Rows from block 3, named by matrix and row number. Rows with one number belong to one attention dimension. Each number is 500 + 50 x the weight over its row's rms, rounded and kept within 0 to 999. All counts start at 0. Numbers have three digits each. After the name is the row's rms in percent of the matrix's.
# v: attention value (model.blocks.3.attn.v.weight, 256x256), inputs 104-155
# proj: attention output (model.blocks.3.attn.proj.weight, 256x256, transposed), outputs 104-155
v.17 098:484483495502520507549526445508541441464625507453507579453486450528425522579420525485549530473539666475425539556504373443439473488443363510689517478459524469
v.18 095:441493548393586532530565420505390474582527403536392573509524519525478459494534492446528587580606476580518553424493488556491506496510505531557456454490538474
v.19 094:282512551449576414565514476544513494553525541418513405438553424568476638461506461517463533501525487420537487465510543502416520541570579578519407511486528540
v.20 107:538486480453483519400543541540509550478411431447461534498455484535589399499535403552473574500496470610522458450542530578480502408579475453528403581540510550
v.21 092:543401523532536434559486498509587488532484471489528469497525406420527533485413489515413493464459493468431588575489488502521478581504447538488634461547513547
v.22 097:496484591509466472538569524471580481454568536543456426504503466472579481487437481541533418431604547580546473532495471418487447542548552413518488496587487523
v.23 093:467410487417562454483509406582534411557557500483598533534474568544532501453458579463488492490455564623492580498420459541544470564481542451518439439526415458
v.24 102:519409452534476561474560561539533430482567553506498508529528498539447549515481516521444450554529512508570450468570489524491526576415442479443505514596504475
v.25 093:555488549418544529417401422523431397529505481541547513477470501493449483510432530424478479600485531553517506407587400475415439533542452425591483582430465535
v.26 101:472629535431418463481546496494476465439582452510536457582509490514510574552419471534506472539507485539542551701488551580445564503586541608467522469405446429
v.27 094:505521619559528495447512485520574543479537485548536538552464590478523473559501494451488493530430444511511532476446611512490480442503537523457542516381451436
v.28 108:476525496508471508481463482488518585517502436518450512557460537464506512538599447546445441448478422504563531514550406571499601477509568478494551543510542520
v.29 106:523555495508377549515547449614445562448436489435544525584433600579497416507508447382539461495503501434511443481467451561493473566511480505486373512434486552
v.30 098:428522468497498546509516511579409570494525496414531527555492501478529555450554479555557609485539518554502529532488433491503487434505541582500504516561435550
v.31 093:540540431534536520583472475397448563453544510440496499548381616546533465639500547559541582489515406592520443479487525533466559536510446459577468479578516465
v.32 104:565444563547393428529490520554484545482460608497566475559557451587535506521494544515387491497515475485484491561535507552494438405533484468475497419513495461
v.33 092:503473420475530493563456498500509507443569428615561395504499465522505563502563503476498465517489507513543519518493467475611439488495490525581526598463584491
v.34 094:521514531489432489467508521476489499602517543540446568406418452536418485425461508455556566553541443541542476518556488434526575451544458515520491448466521519
v.35 091:545337576500525528441524541467526517485464608510437480506437476497359504548494575523446515550499571479557493587468492474523517538450475550387445520461587456
v.36 105:506558518516538412434517453462446592527495436519515445539466494506465491458526454563530495444564520385505476529476463511465455583505484553516449504439574515
v.37 092:523451509484530531423510546545528528459547586524453456494484486436403438544532535517532428529473490615473559546534475436490522581527487515445498508450546489
v.38 096:522492511505492483488450565484464612498436450506447538527496514381419559547630531482476517480450432511457509462524438562452535425501498464448445448476498524
v.39 099:526535470503477501562553387493497473519555500470458482497686480560518466493551568421513612414472534522530542467577501528522540481436501595474487561451554480
v.40 090:479562462533536463589527508516481440471480436469484517505478540519461520437513438447468479509495605509517473499471528563485420495493490447420429471497404452
v.41 098:575525500507520418542515488439404490533438576433465576514455443493505514480544512631468553497419572492516556454513555546488518578610504467502636421456530511
v.42 096:466432505510528448403551423575517463602551553552535535456465482476468446508503512442555452478563495595510509453479387471527501474386511486503424467530627563
v.43 095:503471484446465560564461462452531519512488524589576455563560516503508474547424480452544520481484568477519499613496467510515441533383435545504387536514522517
v.44 105:419402471539505474485603438554610522496445504498505436495514515526479489533448492535504547484563445538411533560536444555587438538555573525530488580497523498
v.45 096:481521601508481529512410500489451452542460479512475517573550530533535512454538451433416427491543554466478525455454491475577503487477631472529500427573475471
v.46 096:480552536645475437577509529510529458455449499403413466431531531482452463521523395485405504482537558485509494439650513476513497483515552591498524499536561478
v.47 099:556531527561536415520533475533455522471558473467400558504499473520476481531420527439489475546466553550501448464534519483432393529526512521447393487497518487
v.48 100:416609479475576525595489492585525544607514503572504509564574591458484453551526538494441461388529521483518517479446430495534549422489516479514414536521449446
v.49 097:497521593507523487443519481524505441573467507489481420464464546501507494412529479510497508544494453453488499473564601614567501517437619499520554502563578499
v.50 094:433423483407488520408563455520479560588501578538525391422552460459432509588499468513423527421549522451468419552397539362553490517508479534454473363499559564
v.51 098:525558508553510437536526435489512467503566453469530493467547470553503563515505432619533568473512535475461565585498533461453480533605521478401415489436465376
v.52 098:515502483476522481512502484457556469546496576500538570427530475567431496464448496438497515503539448470534516499457505554375598470490533405497530516518477565
v.53 096:504499414528593407505526497457582425538476433534471412573477498508502535441504521486474622558527479482500519509491488524496506614511534425490415547488467442
v.54 095:464506498494463523539526463536525597490546514483541576423514348506496522417591600628560475564437574506586517499419481539501484510431484455481540437492540486
v.55 099:458406399548498557473540482401543520511480459534594477500498456509447618433454583511490418502553497526516464504486546519474445571476519557388406490516529462
v.56 097:537421527456531477580512569416530553575524484472507462634547417505468514453599485572508588485530448548548452643517467534486473519459458442471542525553484446
v.57 092:482483532503460386427377456480528557467494520489530501540420526561554538447581503486478595603472431421404515535630515577445419495436539490460509510494579522
v.58 100:498556511477445461531452537440496403491570525622472510530649581509430477539344433493480509483520488512560417455511472409538535511485493440469486484514369524
v.59 109:488527519475489547517479449452486509565540442544560539606487508501582535492476494506512519443442519472510575449390452527521473512454474497451563496510465452
v.60 095:494466482538431573507551522548552427406464570464543471522570459544406463505496578484518542547392470600481440552441427538533468511491482590568591477539550568
v.61 105:437441533483478427563492487506498498535542516425450482495501576586567473483427472475446596505456451576420520516440443528461526430449471544480526516552463517
v.62 090:526391491581390495486521568565493493523513517619519492511569458482493464525470444542463533588516366473605505520536450500465472446456467492503532535453486448
v.63 093:459490393502485474482363484481517410512457489464546517473457498525577522506429519509441517444512485420541577537505534451511509438381510455485487570543521450
v.64 093:552538554563465464380488444523495530451503522419471465536627480408518551506434443502483488442527512556573537412434430523529518569497379473443511592513506527
v.65 095:483535543485531459469550498487510493578438492470464444571545453471417392573529523454551473452521415467513463513465597484524480508487576538461505472555567537
v.66 095:487500526420525479527583476448604476589447402514429457578517509512553444448529505447498473522456471593493496484499535484524472478504496547462481513517569516
v.67 095:529581432487453522487494511477436485485485535574497394470458521496520503550450468471495514449562529518611427515499487510501483533521437491527526532501499529
v.68 091:469561533516451556563528413495618586511507494456501554479414522520472430471476461512555448488546474461495578528421535434542502519517485552497525467476494497
v.69 097:499566447564438436484416396410477511460537468460581422463568548644424505554498429454444453458538513496455587476505486453463479438537543524610489356502479545
v.70 099:505496453407558379546454526603464545550505509446503485472395457502532403530480490517620455497516493404393498542512465446522444585495426524558490576564605503
v.71 097:448579483567484434512491478504423477467566442492510440484508502486524561493475604476524526568528506439514435515522534485474382439548545496524546568527527402
v.72 097:494453442542441469456501558591532568540493520477459514539515491472553486424533425520454485561580537527595518517452345471467450585504485416593492546457515602
v.73 098:564519474452460580539551539543530598470459551538486581527424455457607545482463504455531412400498523522570461559481449490428510573486492457477543455548504522
v.74 095:462549546521440533555463405569482541411532517412430505481515442438560497449522543516475535540412455596539523510495448474550497500635477473365485569496510514
v.75 103:481531433431535472554499513500372467532489496512495475501419564517475498534500418439575448473535458495490510514562477556545493476515487583504611570535583542
v.76 095:588396461576479478530459465504542530519501490425396599530540384513488456479617547488510508541517576515545461489479440567487449534518525419512558522534479571
v.77 100:485607508534468519510507528476531597478440486495505457589559515438339469432440465542471472510481389493469554500572492557510432485471528594486532506532503592
v.78 097:539579532551478457453458578474471481442475516472505454518535461489452522574444530528522566536463536491521557535487544458615396578479433437582463485534457428
v.79 102:460562528632513402541537539478514492504537567517481574459432441428552545473513523432515478413571571532470560448527415511496588595599482568465515512469544606
v.80 106:445448418413514454535514466542569515585405623416443475547624595542470540407494488461494509496455541546378518458472510465393504512528639445542636556538581484
v.81 096:492442493484453430496537564476515506504483488480468495483545612451595513462484536425507481567469522513500460455467489481462471550437542465498468558543459542
v.82 091:522502489547453553490502420523619413540463462499424527514526488410454424458538537466499527580580522477520576466588527478440398553532517456461479528486407501
v.83 096:468469554463501504484459520572542446603493489530536445543462440437457551427448464569514502457645507449485449502490469480555557570538519490512426407544500491
v.84 099:584529484465472525524480556447483445492488509488465498476481505538427510434517492546539516497369421445501494531541507496483486485513534546507547458460468425
v.85 100:371422466502533509594528539562363537527427568479545509567580485478587497506503630460530514377504495486490412545481584490520475518493496517524531548464440403
v.86 097:494554571464416513452460480458531455452475478505490538467443381515519502481629562437556442515515463475499558542456500483455473503519390447472553584512575457
v.87 097:499545502454544461461479484525481458432433521551490509486494541535484512433558514485546525446608460374471516473404495496497462552503515496481562530531521561
v.88 098:470409495570536414570505522584454536517446513478467441540558495583474497495495481510411531475484429523544470441503562522496511459510493537506483442475502567
v.89 098:578481507547521600478515495473484543517438520456434434552537537525494540443459379564470507482485469533505491549472464416478510543590496525535512410481452477
v.90 090:465439519398504504584475488587554517482473495451496486490438553508499395509523486491510464435410575431501408558571444441453473558507550534445578527544437462
v.91 090:517531419533579569454393523507532494539576478452496532527519440482472496513509589549580489488500456452381402448464380463473590520456466466508560523440467397
v.92 091:588566561512521533435483452498533459489547584555530509456470546558505426495567399547554517448527475511448577567549400483526500502548588512504435553473501475
v.93 099:562527477513523535404447611469529584421385479560572572531548453481526502564460550538360531488450474499469485516507650458427493464498444448569459425463479494
v.94 099:462453485429606507481569603498550455488419438513472507422533463526459501562469519425416448424522447495534511537479511502457544456477495534477516469441471490
v.95 091:513478479404558461525441542506418500454505457553520543523477483441497518541641488436440456559480514493468552528450631516481505476521562461560485386583480461
v.96 096:505471501505533468509485412474498469499497452466500531456472412565408486465517609598477523491507456482445589495461509499432432401537478533512511564426473540
v.97 094:543514502441545507530513523382522458439499549481456561568526538540467472489523481528503411521426512516496535476499486605524441509541494509434452421470444584
v.98 099:507514495454603474478519477487503518442519480495458416452438423519517569469458513463444488514462450520394447461440582519475463490513594465561404489390519550
v.99 099:604413522496320544454513461602500578463589483528510485495535544478550485519508554462422447469439504471516593536455390465542518409472484454545378541528516508
v.100 106:486452561592475583439524517459485552427486482488364478517411490416504497497477466408447400518491431465579516529507497419567487472523614472573547517471511503
v.101 100:447482501517491553515506414574513484465436536482415456474479522528478448496540540407565537452503428555465568570547456505536530590488480481481493564517495533
v.102 092:492537540466513505566459494468536579416441506581499577509547460556481536517467481463442594425533501457513534564449504528469457504498505540460494523563491475
v.103 109:496614470536501561477528543510547516514488571484527486506491545504522466534577468477569532535463457561559561445562535497489600546554508612485416474376389574
v.104 094:446501480411535456565567505434481498463486494501516504467433496635488487525567480578535506415558468565533507517445542526436431478537541549553470555408486507
v.105 096:461550513511534558458485550493423472552392560494507456512412507416490539493475541468526518430499505553458482408583411493556503488410509516462521515499484546
v.106 093:486506514632574447525434616441521490378555432513421484545531520494501417532443485529456494478484463517493506432436521525540526464552549573567409522544516478
v.107 092:440507536504541486485423466485568542456498507435492439484434450558469552435467430433569536494525476542490495532492520435491558479463411513566556488549496531
v.108 106:485376568523525524541506459543498480475517537516530532417448514485517635471497460497463466587554511451432552512481477503498428524487546571517640458493562504
v.109 097:524533484362473488555543514472557523522603552454498559472446507455552463497497511411588575482478494577455427397607501520620523500509557465503527585536444442
v.110 094:530493549451507640475553459470553517481514457418460489463470507493476390537451570492526408522462516595556451523456605543558522375390478474481455528441531456
v.111 098:580465446468560484519577516481416441557571549568528505386478391471506581520549477527502476465503480537448517519507507453517461409583529441553482534591430462
v.112 097:527577487470463575514435450530387565499499562561455426583477368531510382571492411592529506504462468522574488576535553444480475471525527512469485481495559414
v.113 095:470491530528429607570569430493473506530516455450419488462597560491499424494441492461465441504437526491490445588534546536530522388506469460433387533482504597
v.114 103:589503622441513455423501551499489498557490487488555541480440495578430560532493548515513514460470446565518456541535532572475539435427462534504517563444458410
v.115 102:491556465436574558539425489518487528518452528417538488528471494483586442445543501517455542554530592580566550521435449564550515542484519505424463455478460464
v.116 099:570528533538526552482476511481533504471555527453575524489369482601526510454536542554500523496506532537474510400468498576386463515473541443532501492472387462
v.117 101:499569482447522504449480513491541476495486524516496507540376473543455593482574554555477511523538550496501646478506481515497466501461577458453565388499488509
v.118 103:483454541531520519491489533496549575419519557560510495493532442475469520431433501546468421467509561483467539507457459488553575389535534466414496520465391490
v.119 095:427499523499534467524404492493392542467504430467492531492500503494459457560453411559508442462492467470476515510490480452547549439498391539457508519457478562
v.120 091:567514423584542457511528501402537486479412549479565588516417486439555402549499498421624534501502560577460601597497540514371438445494492520530428582574531467
v.121 090:593482436475590421512535458491385496520486495588495574452428466532446463585509434609521456555467419558455578535558610360471496512515540526451519519504460563
v.122 099:421464515508500515511592497485551549542481549578542485547498489534546579529517562535440480454494543502558455445515655522473557563606496470579522530472478420
v.123 095:530543527497477479510513557575552486413460512492451449532506355507643657463488478446440450570471491593468472527539400533472417634556441425540492508528558504
v.124 088:505499407521532514467511410459437466517549506500505510430523433574481442641455505568475425478561438475420502539447456469553498614464540498448565467450487487
v.125 103:443447546464559552446526521428516461537434534438545440447507498560515487532531471514575517494403483526526466547573467508514488536493639479563539538480514487
v.126 101:408550561519516436569592520512560485541530468518434484458521559532456491535502494449453443516492496451524479508552397553404506407492607515494578527478486499
v.127 090:461470424601450503501469390473452490497529451554460454480548535470493530490455539525490611565442496453612443383457438490483399599407535519425464436517459560
v.128 107:524492493501460551557629541550522504553542395577558470565399426577485469501494529460551585507489561561508481561397498540567555458512467482483429490620532465
v.129 105:458477585534445529470531566460420563457452541511494453534502555601492487494519497493554532479515485500466557473450439503530428515461418487468460446515490446
v.130 107:524480374604520540501538530508472452532513494466527501529470528509499453457482484500508530487587534456540595529474531452464512439472529567508464449492550596
v.131 108:592349476527496520471437410536444523500568495579545472572523521519563564468494520606518430591481475541511568532543615614465384443498537507484524433515424487
v.132 103:528525589489496446532614519563609524505403556566608497530438544435510559515489460432540493470481468407478516580436452472497539498535516583555546464544509438
v.133 098:513463543513506448538545552459437425565486552480452545517540522490468434489476458513494479410542533450479458455548481610454520500554503504514507575543555537
proj.17 095:520578595496483491486506479543557519561505401530591494511496525533466551477611416553469510465479423425513457434523464510528512494590519451416524464462545443
proj.18 097:525456440461448553477504490483526435436541546542435489609510412468547489513545592484510435482466591482513475604576521478505468455467534486483455521446510408
proj.19 094:611408492519469545520483489344457427451422527446537596490536453505516441535483560500535592473544544424459559491488582498509536479445572506422534616442481460
proj.20 099:457479431432492454575475554499485408543525464515494498459508570452515561547470505549525551468501481414559509513476493456474434485588512507506434415469508438
proj.21 095:437627604535468533544500553480516377497474494530519471418482603540498491448514487496494422609500558509595488428425515527550528468480519610518473491509452495
proj.22 100:532578575593516505495459504457543464545455481540530527485528500576495519493495522566431559445429512489517498446466530470513508485549455581452491358440484456
proj.23 092:475441481462457423516406540427494499582602459524500499578508541425505428492564592494553515488433447499490400467442488490568446543466428401397432469554586557
proj.24 098:520602547361474445495518437445599479531556506521499539514436598485499476491581473437516438564561507445443565435562477535583482513525486557489484550431642518
proj.25 097:510450485583546479520449537689553488440422427519508391458553471528523460579568509500478480424470540445519461593447551519509575602446452537469435574523518509
proj.26 098:479440488566460469531433488525549616556433527428529520536513626353531522502530430465495538488471478453560424450438460536469353533539519446531517543549464594
proj.27 092:480485590523547474457512442452464538559477486495474483449510336392449547527539481489423450422566446572567550492502464531438420554401436448593486510498451506
proj.28 106:464530465492423556508542538524488499503526568465585510396581481580401497487434456456655513502561524428411447544527619572438513582507556495589558474510497436
proj.29 102:518567432517508490528422500534538496524491486598452498423452448530398553537446558514452451475458517470401514523441512490425481549543566437569551561557498394
proj.30 098:586431482465527436586470480492462448552439477465530503515456558521437427527416493574523467469532482395597573427492433570491564504441474524507536481417457561
proj.31 094:503416491483515512557453443574496560431595498522598517473517484543503479496597490525454552515481470482497511421580443452512484511516544468532524462554502507
proj.32 098:425601466538519609482444447530460516451582511531510492488495564478433494493474509535471582460491542433426429476511579525501501452538434425531591497538456411
proj.33 094:552418489531479481534533497449491494433436462494501493540510488512548543455466474494491449505530471462516429537520565557512592505486516486496533456539471487
proj.34 091:473489553452546539516445562433510546383494446497531533421499504493504512468513523492619478464519591413482604478547475443459507515489535478525464407536454482
proj.35 095:502508456448457527514540524436519506564551521519513490551480577493592572459559515573507513458517526534529455511443411441440522469570529375541436492519490501
proj.36 094:478480497482523454416534470478536491472532424516425562552524436443528470548530504466453493593424496505476558536365545475509491475431524486514374530457370467
proj.37 093:491488475450452478536443521512469486608486457493477435535468466446492545378536508583521506438490479369530485509428532475469399553491525508494514400464520507
proj.38 096:572538491476585428453618526516610396435566508497437500474530509462539505580490580511494545474584571545457492476471539575448410494424597456521544579461617530
proj.39 100:560419520489518505537442521434399532516541462495579508508429542490410494506459470554570475500500426447517551489600472617439437486568480363535472544439492485
proj.40 086:476438490443528549486491470527523547518454560517480481450524586494472467520537477499513480567472432549495535550522436447509489485565477569529470535532601371
proj.41 098:473501377542459531492558457533516491538491472531493430503594513517435467461428486543566455476504429570503476493386404469509514479490564543509482527512550543
proj.42 094:519491577471448559534543497370467426449434484478451397525545516544627541542463471578493511527584389494536501504434507489490583525574469562478533427516499523
proj.43 095:471516532460558393516521573528548628484451468537467554429490445554439532446428440525470502424485503526526442508610437514499478497510469433503563513582454540
proj.44 099:571478583555476605482437525459439605443508595517508562531492403470533465505566463577585461472545539454457480457535515541464534557502405515504491537536534551
proj.45 099:482486450442409549442482534543543445421500485450512442441526528459474436554544540537389539499460491590524463439536479589439511506533466560523490517468458508
proj.46 098:529522386458507475501490454447508472443528493388549499510562457493503565495558521465411524493530477534462521532551537570478456445561441556523574541434520513
proj.47 099:455529444445430567468460423465502443509434452513566439487562486478520496616541531553412467471576474475542571554478513407448546447500388443495544468371470536
proj.48 096:515482563469469471597529472514503542494573616530442429490438456566402426523547543550523527494459509546439459534532451514485507462579468509462478444552579540
proj.49 096:519489498479467595507521468596500548457574514581543590462514477579621563536470530495454449630503482578518412483578427444479542525556506489598536470420465543
proj.50 092:381521544516520436453563538496508534544484467492442499517496444490538432459444573509454523436494483557459526434539516470501526571479479475506528493538451461
proj.51 093:439562511464556548437481524526462567532389502513495570431506593509577410486506494404496497578467446493541558473478499432573400443468449542565539506535432511
proj.52 095:530572521553446476512558502511582582469514424460512490513478421549556527560545440540485469476316406483500530456502528445532500562564557534540522542498575379
proj.53 095:494488459578510515470426564517505491561559488559467491485501487563481506526494535635543448432429485465525463434485498495520455505526492519548488501519554532
proj.54 094:572479427558492408487577446459514501430498461480518435581541568436428438522451454491508548529493472521494565466539509482521514426466506496520473497426486532
proj.55 092:546465508526511471562472517399440563554493460506457522597609570504526493599483510455514495575470608569566559503588525503563518435521504411481600544536495422
proj.56 098:437499443475483504430521479504613462431526468492485479482525583551518529457436443539496411520458422497532448555426407516529547518437545499528503549454516503
proj.57 091:457529508460564591504573551543464520487508486403458510513499549439557436540462487522529478451503527512524466476400558425557459432533481524524544459444418454
proj.58 097:470514468457478480491484522560511505436530449521487507488448462384617533384576556566468530471486497493472537518491465550521545468474457451548512409592499514
proj.59 111:459496492484532477534508486486481615497449613502464493475470416546441515546461532607579440475551462481559494521556454564458505461511564463481492455579512522
proj.60 104:521457542538551467511471515520522580560587561517494573538424473517571508480478504481553542450540449485487469577493525511488571430453558461380573461545572486
proj.61 104:487597498437538513540450565476550449473565400511527527412440439518453385463537384597535459486572507491529429476481500462536481581560481563462567532492532509
proj.62 089:452558503546502508508530479571500501571503512522471451570479560563583483522503428471487503469453491468418577513591446556515480492470548501509473484465532593
proj.63 095:529406581518415538522608402519492539434564459488495524483521534482499457495576605540468563472527485518490468540541530576516565595403480570481532569476549388
proj.64 091:518459505413514456485527404458572494557524533492510513402459508628554501452443539533453463416524570572433504508578547492554518463518527548469505571519460352
proj.65 094:496469483480535495558414476444477404395503512434603510448501496534476504416527503596562528526491557593503481528488430470444443523446460515526461409464521402
proj.66 095:448493475504502532511474489590551564372459556376540534509465462511544526485472509499390515482461472537434472544473472498500526616443541566500370513548553481
proj.67 094:489546429541376466487523567448577537522461491439442470435457479473452531494536508475481472562459512501516534519568466475460530476571590508459513511497413451
proj.68 094:433516469498499520561565480514470487420480476516502526517488456461476535512542652486588559462546469535479440495561489511531448520523537460456522507417527550
proj.69 097:417462444495533473466535492434597430549483563518449523573417503461579527482483496516408548468482570489499414458583504520454640558533516454519492464510535495
proj.70 101:445476541498577549507467417414472448553456576470493535552419506495545462473556494556488501619524464476580473587541441486477457497511606504456493533491539535
proj.71 099:537455538507447505409585555566529423476469482457448496435468600526531473450469510486462479575471559541484535529542557579484466459514528497516510510599581487
proj.72 097:523627510513473528480457485488529474473485437571497482511544524526455442395550480537472536409494470379511594585490525441485549520474482553452456445547499486
proj.73 098:561625546481431465521501556435473538529418505481530415486564527606457470437622488497467531574508467479531535392508517521504458556633450429482505429412493517
proj.74 097:420539470520480501540651453513406449488479545477475469489614544565535519564504512472593367529608490465540526538527471506508551504431409524544557461464449526
proj.75 101:498470566547517452513491535522494570545559515524487476474560500474578490498556545559485495540498484467610496394502557575495405538519379484575484518602447469
proj.76 099:569512442501410455433467484546566556473528497467531357547489524459561509546561467466527424476467420488413530477445440565511612513522585546523512496502541534
proj.77 103:476404570549562408528510417435501454574509395584553479544461450521580497496501586494488540490434512523550527419475487566453482542492438447605468598504501478
proj.78 098:494434554446583518550555451432469444524513461452558536556508548516443543518488518491557471563511512493455545596468499512381584503545568511448582464482424427
proj.79 100:435493471485508493536465519548438564475578469562521446548460557504569452508573522545428488610504477483496453460431415479529576497536508455482465534476509451
proj.80 107:581525424546507511442457550479460574406468444558571479484504454486587499570454411595504535476578495529562485463537527479485484491537493503455453463474479473
proj.81 102:540481508634475577452462546457561472426486513457464400390591556494419524502476401461515567539570405514520456511445490576564571479444504543560502514408464455
proj.82 098:443567401459412479502397514548510520492460440459484477495496553560640542500467479443534514527517607484468538530465481518480520522541523562481466420551638517
proj.83 096:497434436464422520555491531483496461499422551533463542496567569569476462439494454463507449490490483548508638520518483501553503468536505554523468498594427556
proj.84 098:501492576499534473568479487434484496577372543585459534592530502459372481540474551511468495533460478551539459543540606492464518608544484553557486547575526576
proj.85 098:524611487446469561502558424551593513475487429509544449486481510536531490449451441491562434523491412584548476454496459484474494474463503496462436448535523580
proj.86 102:498523472471497420366477559452550564509564496514577389550431518458513562447461487528518472529486502475420409510485528477480521519546579452533457551443475492
proj.87 094:571445491419556448397539510512459478523489533486599564510496505476566478553451496538464437460412565555556401547552494508623476440475439464602495612488484498
proj.88 098:536470581525432537478518518425613495392557475508452546448620464373428444573476448517495501460507450463484490535495441506442528465513438493502526395517466523
proj.89 098:548553554539503451491498513500453402531474545553542536483477514568436448483561468658542468460525539461480521539516499483562506547534393466394536619548520540
proj.90 098:440553493585614559500496536487526590443499474468463458565586530420460608446461475539422493542524466509547483550418471558462511494539568438468481623476502558
proj.91 092:511550461498506497432421554420459501400583382546506492532561541585437530473490580457472454500454515470505552448501538519556572489542530454514469511511460499
proj.92 094:461492506535527539480517461490475470485546537553530561515584505485478513517546493587509451446480592550525517551570525492481515550542454449551506444456467561
proj.93 098:430558556445535490521652473586447507478404466489488433550459549509450486501478469510433405520572468443474459511505600516476498486523511495497559538539431507
proj.94 095:512520537555490536583522498575440585540563496591532503646588454413478540488567449485499506493517451536501370544534487473479447541545465563491469561559541532
proj.95 093:523563641530456481570484483495467497573462512467542555529587521485522525461555438464462511494574570653474453463525425469456470480402467523516488440550491558
proj.96 100:502466535397533503570494585559488510419514506528546530504505503434399559491504532474510502486512511499408436493448432492468492495584514497559593468600472474
proj.97 096:621521526434515527552517445533441510575443522502442515460554467510586453521475408467432541476504506478455512578431515539482505568528504490547560483473529403
proj.98 096:505489545544455544553509519525456437522432398490498516545478527410538479494471511499502493548428575571469431483543549479552459477450486531400581447508476548
proj.99 095:455499501472543573541580461501503508432528441541496412386505456480443567506556426631593510419496427486428449509520488527483532393485497557510444495509516497
proj.100 100:485442496477439544466497493516575502588612506542541431619466470522444529573388528533584543533521574545461517459481569445479506471489466438510510573618523549
proj.101 099:522549416528484455471453527459477460554533471518614540526573375522500498529527550525502506474398555565521489493461436481498416500455460547575552556429553468
proj.102 094:478484536514479390600496597410545489550505531440524498463525463510572496467479495400510480506605509517499438473517471456574535549466463440518463502493484433
proj.103 104:515471515459595521381528454443486499412463412584487516477469524508632533451503568505514536522547437528460510552600560410479524498554416449455550496479451503
proj.104 097:477515555390499457531513471568503501410437425540511511429531519446492486558492557444444424468497467378517553550517471528588535481472496479498500506492476500
proj.105 096:491565435524487500512493462446559599530481429493493528509425483579443438488492512471505428562562461533528410469415504521414498471404468442567480625541480508
proj.106 094:543438499437459570512466466486484514574499548543520544443520449459511563474510479457466506516438545530550518597472487493500618515457503527374522376435383548
proj.107 093:480511503543484583474550519482478491475527528522579527481524436457490415428523517472497450500500535496490426529548480484603496545525431440460495485413487513
proj.108 098:458468509564438494559453477618408485527454558525458528421412581518478485534415495443587539512506484514599424443503439515516416520472486413451478418443472453
proj.109 098:487572441472522479487524457543504511401530518507527450541476484524424524566505524537529482620448546454481538467447442528441516458440495467474518445546436508
proj.110 094:504613585456511549542467482540506430471530439515494431501560453529542453477443483514508538534560428467487522461510598582431541531562502520543539453472559471
proj.111 097:437482450550496381551477539522517498560605483502533505598446425539555447536447473472486472477588518483502466568541477527456417482458517544455482464507498639
proj.112 095:432523502430492481579592450441567416528463487470593503560468564513501380510518589494539533537583433511487540490547485554534566545472467589499464444450524534
proj.113 094:484576423481636535447468464496497476466524514468499412427471486498592500552604444456516417526491441531455469433531510517491414572477495498572422459529490549
proj.114 099:466524403541506584522578502523489548452480550465482486523475588438436582493593458496473452473523582498546500473559475513461500591444422503532550465518476451
proj.115 101:486477451440479494470526471517468482465315470497492527542494472496604538468533403417503462371449452533541534461560527482486529518551493447537467520518527475
proj.116 098:562599384459451488449501509577475480573355497451497554527505443454478533539533502549455450553534455401487484551472510443483524555372430447519504520512498548
proj.117 100:401550481521463528462520549541514493489408507482555570375439577478604480585585511563535504534517572549420419556498531426595491512421448442425552484544510466
proj.118 102:503511481471514481521454451503453477531421536528466483560565503529468439576483471495432562457542567531433457384489466587540491540512418537443567442519579482
proj.119 097:526475526545531482498487494502490431560440475459511385460463429506517540457543488493626435525503579472549385398470492598596516399558548397595577545461536465
proj.120 090:541468535612473561442436530494469480571616508451483446584440435559467532526517513465434483462492384485560543519450520447439422536546538504437501471360526525
proj.121 089:537465567516533431553567505521387499528511553529375424534472505527517452408504416473492486546540504505509507523450482453495523479467548537447465433486600519
proj.122 097:567541513510435568574517521585479464472537492540450477493581454445495419545464501441483501479436491414470616507593603531532446386516454559557496497444562521
proj.123 094:439469549518434438521484525578556559512472492545540474564557549558469495529449436434553542463433470464560557587498518415458481496535452584517511524514421519
proj.124 092:458461505425532515446504498442536465469572503476448547495579418457476479424541532507515542493566476572453512489504485583555463459502532525486448435534517475
proj.125 099:519505532578474590441472487462482531505528503535454565487474538460468473542498450428596522543528505523562497546503480468487503525545465581427498530491450518
proj.126 105:565444551477516498488394528480567562551547492569554469543463427377526482523574478397553544569480550560479501461468486487556522575637441449533474548455491507
proj.127 093:485531527418451482460483536529506386555440500412550485432489479577523454458535530469540447524602519564484467486393572508617440495489427527539555557464536475
proj.128 112:499508495481480497446534490480418571468524510602423553524583547411430532449490460380491429497537487555495530476484485527433560545523445515472509552550529566
proj.129 103:471491460554536510549429477577475489467519442554587526558480443502489453370463517535408556475518432489524560560583416500538413487548531514572558574468490399
proj.130 107:520480455466453479496481578393544573500504422394515456489424511408520495526508499465486486521472463498529490570520515514516517558525530496538545526542469579
proj.131 107:478526497507452601603444510485512425442471432486535560542461498472563527495482531516535565427570540477543549385476383449472426507426510543516418584519535519
proj.132 103:463483454512516521408552493467539447528634534504485509588499536485480471510484530477486471461463381524527587463503485419506550452458439460484530484509474533
proj.133 104:473502524415617558438503406557491500454454520524454447468484526495543511560529592445447451553507458475500568539532439406610498497435496483548436505482476464